Rows from block 3 of a small multi-label image tagger, named by matrix and row number. Rows with one number belong to one neuron. Each number is 128 + 32 x the weight over its row's rms, rounded and kept within 0 to 255. All counts start at 0. After the name is the row's rms in percent of the matrix's.
After each neuron's rows are labels from the 100 images, of 14848, where the neuron reaches its largest size: "colour at peak" is the nearest of a few named colours to the mean colour under the peak. Only what is clearly more common there than usual is listed. The data: photos of plants, animals and fungi (iNaturalist). In brackets: how many of the 100, against the usual share in percent.
# gate: MLP gate (model.blocks.3.mlp.gate.weight, 512x192), inputs 64-127
# fc1: MLP up (model.blocks.3.mlp.fc1.weight, 512x192), inputs 64-127
# fc2: MLP down (model.blocks.3.mlp.fc2.weight, 192x512, transposed), outputs 64-127

gate.180 102 [ 75  85 100  99 121  65 118 171 135  80 112 177  86 130 130 106 129 110 160 127 126 157 169 144 114 152 155 130 138 127 192 101 129 130 105 122  99 134 141 146 163 112  74 128 127 133 122 138  68 133 162 167 167  67 144 149  84 116 167 141 156 111 106 176]
fc1.180 099 [116 123  99  90 126 129 134 142 113 178 145 108 150 153 101 165 171 166 120 123 112 163 174  95 118 133 121 105 160  90 171 129 172 113 112  94 174 157 138 131 134 104 112 143 180 159 117  44 177 121 109 104 158 157 114 155 188 170 105 135 164  69 135 138]
fc2.180 097 [ 72  64 156 170 152  56 121 150 160 135 122 183 113 100 141 127 124 149 148 129 130 122 167 150  96  79 111 115 110 128 156 110 140 133 163 124 164  83 100 149 132 216 126 136 171 108  71 138 165 146 107  98 170 143 156 142 102 157 166 140  97 175 164 144]
colour at peak: white (62 vs 6.7)

gate.374 095 [121 183 107 114 151  59 144 142 115  88 160 160 151  33 126 155 117 159 116 115 144 168 154 105 172 116  89 123 172 113 119 106 119 195 157 141 103 173 145 132 190 103  81 147  76 105 121 148  87 136  53 112 160 122 133 110 151 135 144 133  97 158 100  87]
fc1.374 096 [148  83 146 177 103 103 136 162  34  93 156  75 122 179 124  82 120 145 138 103 168 128 134 156 158 114 140 126 117 150  65 139 112  82 151 120 141 148 134  81  89 129 147 167 137 103 136 155 157 127 108 123  90 204 159 126 188  94 138  93  93 119 178 138]
fc2.374 103 [173  54  78 171 174 125 127 160 106 139 129 124 126 135 133  85 168 171  77 163 155 125 109 120 157 135  98  86 125  88 138 129  92  94 100  39 144 171 105 171 139 108 121  81 100 163 115 137 175 111 110 209  87 135  79 145  57  56  98 102 167  86  81  97]
colour at peak: brown (71 vs 24.2)

gate.322 099 [119 120 152 149 113 137 180 191 131 164 175 136 162  99 142 128  79  89 107 169 140 145 156 130 171 104 105 133 140  88 139  82  61 133 154 101 134  90 118  51 127 119 160  93 179 114  98 134 149 130 145  77  99 188 153 156 110 165 160 155 178 136 103 114]
fc1.322 094 [155 142  93 117 150 148 133 151  98 128  61 142 141 140 128  73 167  87 124  87 204  93 154 135 122  71 135 134 126 157 120 114 160  72 114 123 153 160 148 112 138 191  90 144 136 124 160  89 116 194 118  77 163 137 175 111 122 127  54 147 139 149 115 135]
fc2.322 094 [153 119 187 128 107 147 140 174 157 163 125 126 136  68 159 104 118 119 152  87 153 112  84  79 151 143 136 156  93 178 130 121 124  96 141 111 112 168 140 128 157 136  69  97 103 121 109 160 107 102  85 127 150 176 118 176 113  97 153 131 110 119 122 153]
colour at peak: pink (34 vs 11)

gate.378 104 [155 112 193  91 143  96 154 158  61 111 100  99 100 143 123 109  25  71 117  99 124  68 103 133 149 117 138  98  83 119 153 146  71  92 111 140 131 116 108 117 166 111  81 134 120  95 143 147 108 111 129 129 157  97 152 161 153 127 172 117 104 146 134 143]
fc1.378 096 [115 148 120  97 156 107  87   5 107 137 168  85 127 140 116 181 147 138 139 111  82 112 113 121 160 134  93  82 123 129 104 134  96 117 156  90  68 132 131 153 145  22 140 217 146  78 184 109 115 151  87 131 110 158 185 136 157 138 119 166 143 105 156 143]
fc2.378 104 [148  86 150  99 142 168 112 141 102 131  88 111 140 147  91  77 147 193 170 129 128  66  93 133 101 128 164 108  94  78 113 174 120  84 111 123 125  72 103 121  73  90 116 162 142 124 128  83 115 113 107 191 178 131 153  87 148 107 110 111  80 170 118 103]
colour at peak: pink (45 vs 11)

gate.439 108 [ 91 204  53  72 111 108 130 158 191 155 157 156 144 135 145 150  85  61 114  89 129 112 115 167  66 125 153 157 151  91 171 102 159 118 158 139 144  95  93 132  83 112 127 121 208 173  76 110 124 165  93 163 151 142 161 131 140 141 134 132  91 132 123 124]
fc1.439 124 [ 67 138  79  72 135 117 107 109 151 126 123 136 156 107  80 205 111 165  57  67  84  66  84 130 112 145 205 112 168 104 131  84 149 162 128 171 130  83  94 104  80 105 118 173 132 119 164  91 128 129 100 118 142 133 134 161 176 114 116  71 162  74 138 116]
fc2.439 104 [145 136 116 100 137 164 101 136 121 144 145 102 140 143 104 127 148 119 112  97 116  64  62 131 125 115 171  69  73  51 130  80  91 186 121 164  93 116 119 100  96 134 105 194  92 129 121 134 157 126 113 114 165 177 138 109 112  83  76  86 126  99 141 114]
colour at peak: purple (36 vs 0.1)

gate.478 099 [110 113 103 108 163 133 161 146 146  96 150  86 133 162 172 161 142  87 140 162 132 106  41 147  97 121 174  93 113 110 154 162 136 213 107 113 107 106 173 130 127 124 162  76 112 112 169 120 140 118 161 168 121 150  73  72 137 104 136 168 143 176 143  75]
fc1.478 102 [ 74 131  73 179 108 156 117 107 100  98 170 172 106 118  52 121 154 115 171 128 119 125 174 156  93 149 178 167 164 170  94 144  98 147 129 159  80 122  86  93 201 120 120 110  95 110 122 106 156 112 114  96  77  61  81 122 183  56 131 104 144 126 127 118]
fc2.478 112 [163 127 175  99 140 165 145 140 173 127 107 102 126 141 144 138  98 117  62 115 129 132  29  98  96 149 157 111  97 113 169 158 156 101 130 133 139 146 127 194  65  56 134 126 156 151 137 183 151  66 144 109 133 195 183 134  88 176 112 158 148 125 150 126]
colour at peak: grey (83 vs 46.2)

gate.247 100 [140  87  95  21 143 175 132 122 157  82 119  98 161 117 113 190 132 119 133  83 130 138  71  78 162 153 150 177 178 143 159 113 185 120 108 107  42 171 117 146 130 101  81 113  69 138 137 123 141 196 157 127 184 147 194  93 102 116 157 176 172  94 130 166]
fc1.247 102 [130 135 164 158 100 187  79 169 114 153  82 135 110 140 129 103  97 131 107  81 114 142 120 147 139 104 111 179 163 116 161 107 119 117 163 130 200 120 131 144 132 153  83 133 158 119  50 118 105 129 190 126 135  80 126 135  41 109 162 135  97 114 122 113]
fc2.247 102 [118 127  63 133 166 108  73 129 138 142 156 196 146  64 167 152  89 184  85 154 132 159 147 127 140 112  89  56  80 182 102 105  91 141  75 118  82 152  67 138 111 118 123  82 110 152 155  86 123 102 139 121 129 170 109  54 107 157  87 153 160 134 104 141]
colour at peak: grey (73 vs 46.2)

gate.426 101 [102 109 151 164 121  90 124 124 133 149 136 135 161 113 151 139 107 175 104  86 150 157 160 140 134 141 113 128 131 146 109 137  62 125  22 136  70 107  97 136 110 130 137 124 174  80 114  88 155 135 175 146 127 165 100 138 125 186 114 164 153 146 178  72]
fc1.426 092 [131 121 121 113 132 204  96 150 149 129  82  87 189 180 156  89 123  86 114 115  81 180 138  84 116  92 111 126  74 125 168 117 150 146  80 136 161  68 133 119 149 214 166  39 144 139 133 112 111 193 129 122 144 110  73 105 132 148 176 172 127 112 115 184]
fc2.426 100 [157 121 127 171 129 126 139 140 155 116  94  91 140 130  90  78 211 114 105 185  94 128 107 103 155 173 105 144 118 107 163 131 116  90 148 148 177 118 119 123 101 148  98 108 128 110 136 143 108  79  58  72 112 128  52 148 166  75 146 134  93 138 100 205]
colour at peak: orange (27 vs 0.5)

gate.315 108 [ 98 142 166 121 102  89 105 120 168  95 100 166 115 148 149 203 156 206 121 165 139 123 141 123 142 130  48 128 151  88  91  53 114 164 101 108 114 130 126 142 123 138 113 105 111 108 150 178 125  91 111 150 122 141  88 142 157 126 179  96 152 129 137  64]
fc1.315 109 [136 213 118 136 183 139 143 118 137 122  84 167 137  74 128  78 149  97 110 124 129 123 120 101 124 103 132 104  82 163 142 125 119 158 168 111  95 167  99 143 137 117 137 123 153 144  73 136 142 119  97 109 154 146  88  89 126  92  93 140  96 168  97 133]
fc2.315 105 [ 97 110 169 133  63 127 204 161  97 122 134 102 144 112  94  89  92 106 125 164 159  93 138  72  66  63 110 136 133  79 152 100 136 126  83  78 122 104 136  57 114 146  93 124 110 154 123 177 145 107 103 116 124  89 156  93 192 109 134 149 128  97 141 114]
colour at peak: yellow (30 vs 1)

gate.165 096 [141 156  92 125 138 182 124 129 151 110 150 114 198 133  88 130 141 135 132 145 154 111 142  89 145 116 158 182 134 137  76  67  97 111 112 134  75 117 106 150 140 141 111 135 164  77  80  71 110  80 158  84  79 115  71 173 131  94 171 178 124 129 181 118]
fc1.165 100 [120 133 161  92 113 103 140 152  57 164 125 118 150  87 119  92 111 117 136 108 112 106 167 137 122  92 118 100  46 164 137  87 121 155 119 135 129 110 143 128 155  83 140  68 102 139 108  96 162 121  82  96 143 143 114  68 141 110 145 130  41 115 145 149]
fc2.165 100 [153  86  86 123 152 137 125 162 135 145  96  96 128 161 167 136 114 137 121 141 139 142 169 186 160 140 155 164 117 108 110 178 123 190  50 223 200 145 112 111 118 124 157 134 131 138 120 120 117 137 137 182  92  92 155  83 129 141 139 153 143 143 154 114]
colour at peak: brown (70 vs 24.2)

gate.212 099 [ 90 118 200 159  91 174 140 141  81 129 156 106 147  60 145 143  99 111 141 133  91  97 125 153 148 155 113 146  58 158 110 113  91 127 163 114 132 204  78 167  87  99 114 151 152 155 126 115 170 169 115 121  80 108 230 156 104 168 171 132 106 136  95 182]
fc1.212 102 [190 115 134 102 132 110 138 150 109 117 145 129 139  94 152 147 135 186  77 141 142 147 101  99 106 114  77  83 118 121 140 184 103 125  90  79  81  94 113 163 120 107 170  79 157  85 100 120 147  90 124  98 158 115 119 137 141 137  89 125 121 136 147 139]
fc2.212 101 [155 144 141 154 191 129 136 125  76 106 125 170 149 153 164 103  69 181  85 140 117 169 119 162 152 112 169  15  65 150 126 163 160 173  79 112 137 154 163 186 104 139 145 128 150  80 161 121 138 115 128 103 134 118 113 115 119 138 151 127 173 156 132 100]
colour at peak: orange (47 vs 0.5); yellow (45 vs 1)

gate.222 101 [ 48 115 126 161 161 100 159 202 118 101 124 143 177 147  65 126 104 146 141 108 152 143  90 193 153 112 173  44  88 133 167 127  95 108 118  80 179 140  95 161 110 123 109 103 107 128 127 136 108 118 105  82  92 110 114 104  92 102 158 104  71 127 151 122]
fc1.222 103 [138 128  85  91  89 118 130  99 215 133 135 134 154 143 179 193  99 155 111 115 110 175 139 119 103 195 153 186 141 162 143  35  98 103  90  60 131 140 132 126 135 122 115 189 129 135 126  72 134 152  81 116 144 129  78 123 121 159 123 112 122 166 116 146]
fc2.222 104 [102 170 164 112  86  71 159  90 146 123  90 114  85 170 152 183 109 139 110  75 147 139 113 128 110 163 103 147 167 163 102  52 126 107 131 116 178 141 115 146 181 171 105  83 107 130 106 106 149 151  90 115 166 114  80 148 139 132 141  83 108 168 149 136]
colour at peak: green (29 vs 2.3)

gate.88 098 [ 53 105 163 101 146 161  75 126 113 115 126 165  57 138  96  83 123 110 112 150 124 150 121 163 181 115 137 107 158  65 111 153  90 161  95 118 113 115  89 118  96  88 117 161 128 181  78 144 150 136 121 113 153 123 144 132 147 137 181 147 174 138 142 117]
fc1.88 095 [127 120 183 109 132 103 106 112 143 136 103  98  87 116 147  96  93 195 136 123 109 178  89 151 116 139 148 129  78 163 119 182 109  85  93 109 154 138 144 139  87 124 147 129 126 122 161 175  82 114 191 131 108  86  82  84 185  97 116 101  26 165 159 129]
fc2.88 101 [133 165 103 134 113 137 136 121 147 121 122 103 119 143 105 131 150 144  35 115 108  88 121  86 176 123 156 162 131 139 104 164 121 102 123 159 110 108 127  87 153  94 124 109 135 135 165  90 166  96 152 211  43  68 167 114 131 142 113 101  99 168 121 168]
colour at peak: white (57 vs 6.7)

gate.134 089 [138 123 191 163 149 152 149 155 113 118 115 163 100  72  76 115 133 155 131 153 143 152  90 151 108 115 126 119  78  50  54 188 170 177 167 126 165 149 122 136 141 123 113 116 118 110  65 203  94 183  89 158  72 160 179 135 109  61 135 155 121 130 134 143]
fc1.134 097 [132 126 155 134 122  96 118 153 150 153 135 221 120 114 110  82  58  99 145 192 125 134 142 169 160 154 140 191 103 116 106  98 119 124 154 134 162 164 157 133  99 101 104 119 113 117 130 145  51 142 146 180 134 103 131 111  93 164 117 122 127 145 145 153]
fc2.134 099 [164 104  92 146 137 104 176 118 153 129 108  91 143  92  98 136 115 113 104 113  95 107 152 176 148 147 148 119 160 170  55 131 116 169 128 118 133  95 109 152 122 138 132 167 108 113 131 113 122 106  89 148 123 104 143 137 122 120 177  89 121 162 107 110]
colour at peak: black (55 vs 4.9)

gate.2 098 [137 110 145 109 124 123 127  99 139  94 175 140 118 144 111  76 118  84 165 148  96 112 133 111 123 119 167  63  78 102  93 100  74 166 134 146 126 105 153 124 114 110 108 135  77 107  73 151 136 148 182  67 109 129 187 116 113  78  77  75  98 134 148 104]
fc1.2 095 [108 150 146 172 125 140  83 136  96 141  72 110 131 130 129 186 155 133 134 150 159 108 153 152 126 119 166 131 188 192 120 161 204 134 158 152 100  81 148  71  91 182 141  75 145 170 165 126 148  91 141  94 120 137  72 134  93 149 128 117 143  69 139 159]
fc2.2 095 [182 102 180  89 103 126 174 122 105 158 123 119 138 106 128 122 102 106 118 158 108 133  96 194 143 122 144 131 156 199 149  85 124 117 137 127 145 134 120 112 115 123 168 124  95 146 106 103 166 110 156 154 108  60 101  79 163  96 138 118  78 151 167 111]
colour at peak: brown (49 vs 24.2)

gate.26 111 [ 49  75 176 207 114 185 141 137 175 124 153  88 122  98 160 161  90 129  80 109 157 109 121 108  77 125  82 175 100 144 131 129 155  86 125  66 158  77  89 159 149  90  71 108 174 103 118  97  90 123 155 106 152  85 133 175 137  99  77 154 100 115  61 146]
fc1.26 104 [164 184 117  98 128  86 128 132 131 166 130 126 128 122 103 111 185 119 115 133 172 121 112 134 142 116  95  89 158 141 182 132 133  69  56 167 108 119 184 171 125 138 126 152 125 140 137 138 200 178 120 172 161 119 157  69 101 168 137 149 138 127 107  84]
fc2.26 111 [109 103 169 225 163 133  98  89  94 123 114 112 138 137 185 163 128  92 182 148 143 174 100 139 117 159  89 113 100 131 112 102 103 108 160 136 137 113 108 114  76  73 100 106 114 135  98  89 131 118 128 103 125 145 154 150 132 180 176 139 100 182 170  97]
colour at peak: pink (30 vs 11)

gate.167 092 [179  92 140 105 170  92 195  95 120 125 149 123 101 149 151 143  65 118 140 106  98 108  75 142 164 195 166 171 155 114 125  79 177 116 118 141  96 133 128 149 111 149 158 201 162 140 170 145 147 144 150 128 116 167 113 106 150 114 158 137  80 143  97  97]
fc1.167 088 [178 156 121 144 101 134 173  69 149 110 196 124 104 149 150 158 106  98 143 103 118 142 139 134 143 170 104 140 106 170 113 130 128 159 110 148 117  93 139 152 153  77  83 211 106 167 131 136  89 148 110 143 116 133 149 111 139 130  86 113 104 155 122 101]
fc2.167 091 [144  70 121 137 208 135 165 152 109 144 125 139 118 160 145  93  95 132 125 202 104 107 103 158 109 141 119 103 164 148 117  67 124  92 106 158 133 135 123 165 168  71 122 133 190 117 177 122 176 132  77 145 146  89  83  98  77 126  73 107 120 116 105 169]
colour at peak: grey (78 vs 46.2)

gate.372 095 [137 136 132 173 156 167 127 128 130 100 173 118 173 142 131 132 205 142  89  55 134  86 131 137 171  94  86 123 111 120 103 204 160  93 142  93 140 148 112 113  85 121 154 156  79 131 122 156 146  94  96  94  74 168 183 104 151 143 133 132 128  87 118 164]
fc1.372 106 [149 144 134 126 135 148 140 180 155  77  81  92 128 118 116 152 133 162 189 143 191  63 185 148 148 122 147 125 151 161  82  89 171 156 182  69 107 162 108  61 166 124  88  97 137 127 102  99 126 128 159 154 112 107  70 129 117  74 165 132  90 165 141  83]
fc2.372 098 [148 108 180 113 111 119 104 148 129  85  76 173 108 149 129 115 113 104  75  93 130  80 136  99  99 126  81 108 108  93  93 136 192 204  87 183 132 133 160 151 180 117 145 112  75  98 108 150 127 138 118  58 119  65 102 120 159 116 146 124  91 109 125 126]
colour at peak: green (56 vs 2.3)

gate.215 092 [161  94 157 157  95 153 141 143  99 127 145 170  95 144 172 149 174 164 126 154 123 116  86 172 125 105 131  99 113  87 131 104 153 155 167 104 199  94 107 108  89 138 147 126  72 193 101 150 139 116  75  85 158 157 130 122 156 130 151 126  77 200 145 146]
fc1.215 097 [ 87 126  91  89 154 122 136 168 148 106 147  49 186 177 142 154  93 115 123 112 212  86 116  93 187 131  77 174 131 198 108 158 135 126 167 155  56 139 116  88 177  82 119 110 102 177 152 113 100 151 151 120 116 135 171 141 204 112 125 157 137  89 118  78]
fc2.215 095 [117 112 144 102 130 132 138 136 104 101 131 173 125 169 138  69 115 115  84 137 135 158 179 145 109 135  62 116 124 111 107 109  95 159 102 115 180 119 120 159 116  84 149  82 119  99 156 160 116 117 131 129 148 138 133  91 117  91 171 105 166 143 116 173]
colour at peak: green (76 vs 2.3)

gate.228 092 [ 72 167 128 219 147  88 170 140 133 116 146 144 138 162 123 124  73  89  74  88 122 136 118 158 128 141 124 128 181 173  88 139 114 120 177 142 178 112 144  86  95 174 120 122 136 112 138 138 142 120 115 121 128 121  61  96  98 109 135 134 133 143 132 163]
fc1.228 097 [127 145 172  71 136 155  86 169 109 117 133 140 134 139 133 154 153 143  96 110  95  74 112 142 143 115 179 161 124  61 132 151 190  84 135 119 171  83 104 155  78 123 115 167 108 129 115  90 200 131  91  97 129 145 105 141 227 162  99  82 133 120 128 125]
fc2.228 099 [114 155 100  92  91 148 126 151  89 111 141 110 113 118  89  96 133 223 102 153 156  50  97  87 147 130 141 157 123 143 162  95  99 146 106 132  94 109 105  61 152 155 139 125 157  91 113 154  86 123 130 105 110 121 143 127 166 125 121 109  92  81 160 158]
colour at peak: cyan (39 vs 2.7)

gate.472 106 [119 152 173 103  85  29 144 151 205 165 140 110 107 142 150 163 135 114 125  98 152 136 159 114 104 146 126  78 159 121 160 101 149 125 111  95 104  98 158 171 130 126 115 106 204 145 109  61 121 113 119 143 112  72 139 139 148 104 164 128 144 155  87 120]
fc1.472 103 [134 137 119  96 173 108 100  85 176 138  87 124 119 118  87 147 132  90 126 104  90 136 109 138  72 136 105 152 189 132 137 107 139 100  52 158 114  72  69 119 124 147  73 133 149  91 171 135 122 170 110  81 171  55 158 146 139  81 107 135 119 180  79  89]
fc2.472 092 [103 167 176 137 175 123  78 134  88 117 155 150 171 161 113 121 151  78 141 144 101  85 102 158  89  87 126 149 124  54 123 109 115 149 120 123  92  90  33   0 143  86 108 168  68 138 140 143 127 142 133 105  94 160 131 142 111 165  56 102 128 190 111 107]
colour at peak: purple (28 vs 0.1); red (25 vs 0.1)

gate.418 096 [135 177 102  83 119  79 125 205 113  88  98 103 109 104 134 124 167 123 104 136 146 128  97 141 133 108 191 119  81 141 132 130  98 116 154 127 136 140 141 135 203 130 177 104 118 116  94 147 132 159 157 147 130 183  82 112  98  61 108 153 189  77 129 108]
fc1.418 092 [115 185  50 164 144 191 158 199 134 113 109 111 160 178 121 105 130 108 128  91  96  81  59 164 167 116 172 115 115 165  50 139 175  94 173 126 186 131 110 133  36 141 119  55 150 128 139 141 143  85  78 153  88 135  69 123 145 115 170 137 147  95 136 150]
fc2.418 098 [166  82 110 174 225 148 104 154 179 114 147 162 142 129 109  82  99 138 127  71 114 111 146 149  86 150  57 127 108 119 157 155 216 161 147 110 169 139 137  96  66  50 109 113 150 156  61 108 141 141 102 119  40  84  88 102  58  65 111  94 142 183 122  89]
colour at peak: black (68 vs 4.9)

gate.330 102 [112  62 121  89 109 114 196 147 100  98 119 106  95 148 133 120  91 125 132 126  94  68 140 148 136 123  76 161 151 122 126 167 115 113 147  90 123 174 150 108 141 163  66 113  95 125 174 147  90  98  86  95 131 133 148 132 110 126  87 152  99 113  91 108]
fc1.330 099 [130 134 189  76  72 151 159 173 106  91 200 118 118 138 157 154 105 148 120 186 130 169 138 149 107  90 106  84  81 127 130 117 169 189 101 174 115 115 105 167 169 174 120 166 142 116 148 196  41 153 109 138 110  91 119 132 102 109 106 141 151  95 147 145]
fc2.330 094 [131 134 144 146 163  86 104  99 136 114  95 138 120 100 146 123 106  88 218 149 196 146 127 153 100 151 119 124 120 132 161 191  92 126 123  88  94 100 190 100 128 138 129 109 110 200 142  74 154 188 227 105  44 111 191  83  80 136 122 143 129 119  73  65]
colour at peak: yellow (26 vs 1)

gate.234 094 [ 80 111 180 145 137 139 113 144 128  79 123 129 144 118 119  75 105  93  76  78 158 144 111  63 160 107 150 100 127 139  81 135 150 158 100 127 135 153  97 163 140 117 168  74  72  89 144 126 152 105  78 156 103 148 146  88 148  80  94 125 130  72 124  82]
fc1.234 097 [133 148 160 158 157 142 120 118 125 147 101 134 112 139 127 149 147 147 150  80 155 136 125  89  97 131 123 159  89 116 155 112 212 168 193  57 131 134 149 151  88 155  99 110 139 120  98  84 124  98 116 102 102 119 126 113 102 101 164 105  86 117 185  98]
fc2.234 099 [123 158 131 170 128 123 142 144 156  55 106 152  81 120 129 183 158  94  92 112  82  71 125 117 149 152 106 179 103  95 170 176 186 138 158 217 137  79  57 132  98 128 138 147 123 202 108 128 114 148 129  67  96  98  85 100 176  90 158  52 133 156 106 129]
colour at peak: green (65 vs 2.3)

gate.371 091 [109 114 135 159 147 124 178  92  81 148 130 119 146 117 112 147 137  51 115 182 129 115 141 173 119 126 158 114  94 203 117 112  87 172 152 125 123 172 162 101 189 157 114 103 124 162 133 139 170  91 106 138 116 149 180 157 142 146 184 157 153  96 130 148]
fc1.371 098 [143 174 158  89 144 178 131 178 112  88 174 188 148 119  66 121 139 105 146  99 123 106 141 152 134 104 126 132 137 106 150 175 133 124 120 163 208 116 118 141  89  87 197  87 119  70 148 141 136 124 156 116 111 140 123 149  86 125 107 165 119 171 116 205]
fc2.371 088 [136 149 144 151 189 162 152 160 138 125  98 127  88 106  82  58 124 102 145 178 156 143  61 199  85 178 119  77  62 131 142 172 161 174 167 164 133 120 184 132  86 121 157 150 132  66 125 128 116 142 104  92 184 137 135  86 188 110 146 117 125 111 117 140]
colour at peak: pink (43 vs 11)

gate.101 098 [161 152 141 121 113  73 102 134 145 139 126 117  37  90 119  96 146 114 129  97 144 169  65 144 172  93 124 146 113 147 115 133  62  94 113 131  94 110 125  91  87 127  56 160 132 167  98 139 187 111 151  88  95 141 135 122 122 139 100 124 139 150 173 128]
fc1.101 102 [ 71 124 150 124 137 103  99 118 140 166  98 112 142 115 129 126 170 151 176 101 100  88 125 138 189 165 125 132 181  96 108 163 169 112 109 109 122 103 118 106  93 103 135  92 180 128 121 133 110 172  92 150 116 157  93 140 166 175 157 185 110 141  51  93]
fc2.101 100 [101 185 135 142  79 110 120  93 109 134 140 188 142 182  93 162 145 144  78 204 211  91  82 134 122 162 111 106 132 104 138 116 151  86 169 107 102 157 141 145 135  93  75 166 108 100 132 125 122  80 162 101 104  94 149 193 103 110 144 161 117 100  84 126]
colour at peak: pink (41 vs 11)

gate.171 104 [ 42  82 204  54 142  66 113 118 123 164 129 114  58 104 137 196 134 176 102 155 114 141  54 117 125  82 103 138 203 112 170 111 149 122 159 100  68  87 112 142 167 115 135 127 125  84 149 152 128 126 134 155 150  82 135 188 175 158 118  96 105 122  88 184]
fc1.171 097 [229 155 159  49 131 107 164  79 101 163 125 129  99 158  87 132 152 134 120 170 128 104 159 166 129  82 128 161  98 182 110 111 119 125 109 116 103  85 105 153 216 104 140 138 137 127  46 125 121  59 108  91 113  77 140 102 152 188 118 163 129 159 145 146]
fc2.171 102 [102 145 171 168 107  65 134 139  91 105 103 118 105 117 142 147  98  67 168 146 127  86 106 135  93 151 123 114  88 221 104 125 126 133 176 124  85 126  85 197  82 126 122 139  67 153 111 132 102 170 148 139  47 113 176 143  44 157 119 130  81 173 113 138]
colour at peak: cyan (43 vs 2.7)

gate.297 092 [ 80 147  90 184 146  71 139 142 164 119 190 109  87  87 136 127 105 119 110 129  72 130  74 122  89 183 184 194  96 148 204 128 154 119 117 113 175 146  89 108 157  97 121 129 108  64 123 116  98 179 116 133 152 107 101 171  64 139 141 120 122 110  95 146]
fc1.297 096 [138  94 117 204 141 117 158  84 197  50  89 144  83  75 119  86 128 119 109 139  91 137 124 150 175 143 196 132  81 147 104 117 133 131 113  93 135 202 143 176 102  90 141  64 109  93 119 126 118 112 163 119 137 132 108 106  97  87 130 116 105 149  93 162]
fc2.297 099 [129  93 116 125  47 115 104 135 163 123 137 128 119 112 151 131 157 130 100 108  86 123 107 143 126 178 109 205 149 150  87 132 178 139 110 124 192 202 180 130 146  80 113 171 103 129 135 119 142 176 139 163 123 162 144 157 190 197 160 125 162 144 145 126]
colour at peak: grey (76 vs 46.2)

gate.49 103 [137 138 149  98 128 114 177 108 136  87 131 172 141 119 150 166 115 225 124 182 157 177 146 140 124 114  78  59 132 134  87 142  49 171  92 161  63 161 129 171 164 160  54 187 165 107 123 143 111 133 181 109 131 147 155 136 111 140 140 146 136 141 197 116]
fc1.49 096 [152 114 138 132 134  39 116 119 155 116 171 203 143  82 112 120 121 154 172 133 118  96 127 150 166 133 169  85 122 158  95 190 154 104 141 104 131 190 125 159 110 105  69 135 132 156 141 107 231  85 122 126  59 106 167 201 120 134  67 104 107 174 123 195]
fc2.49 108 [102 135 148  65 175 132 201  96 100 158 161 158 155 176 123 148  54  87  87  99 100 125 168 164 107  60 114  72 149 118 154 124 199 157 112  81 133 168 140 120 148 129 148 118 139 151 112 126 106 141 120 136 160 150 138 104 104 128 168 133 125 121 176  82]
colour at peak: orange (63 vs 0.5); yellow (36 vs 1)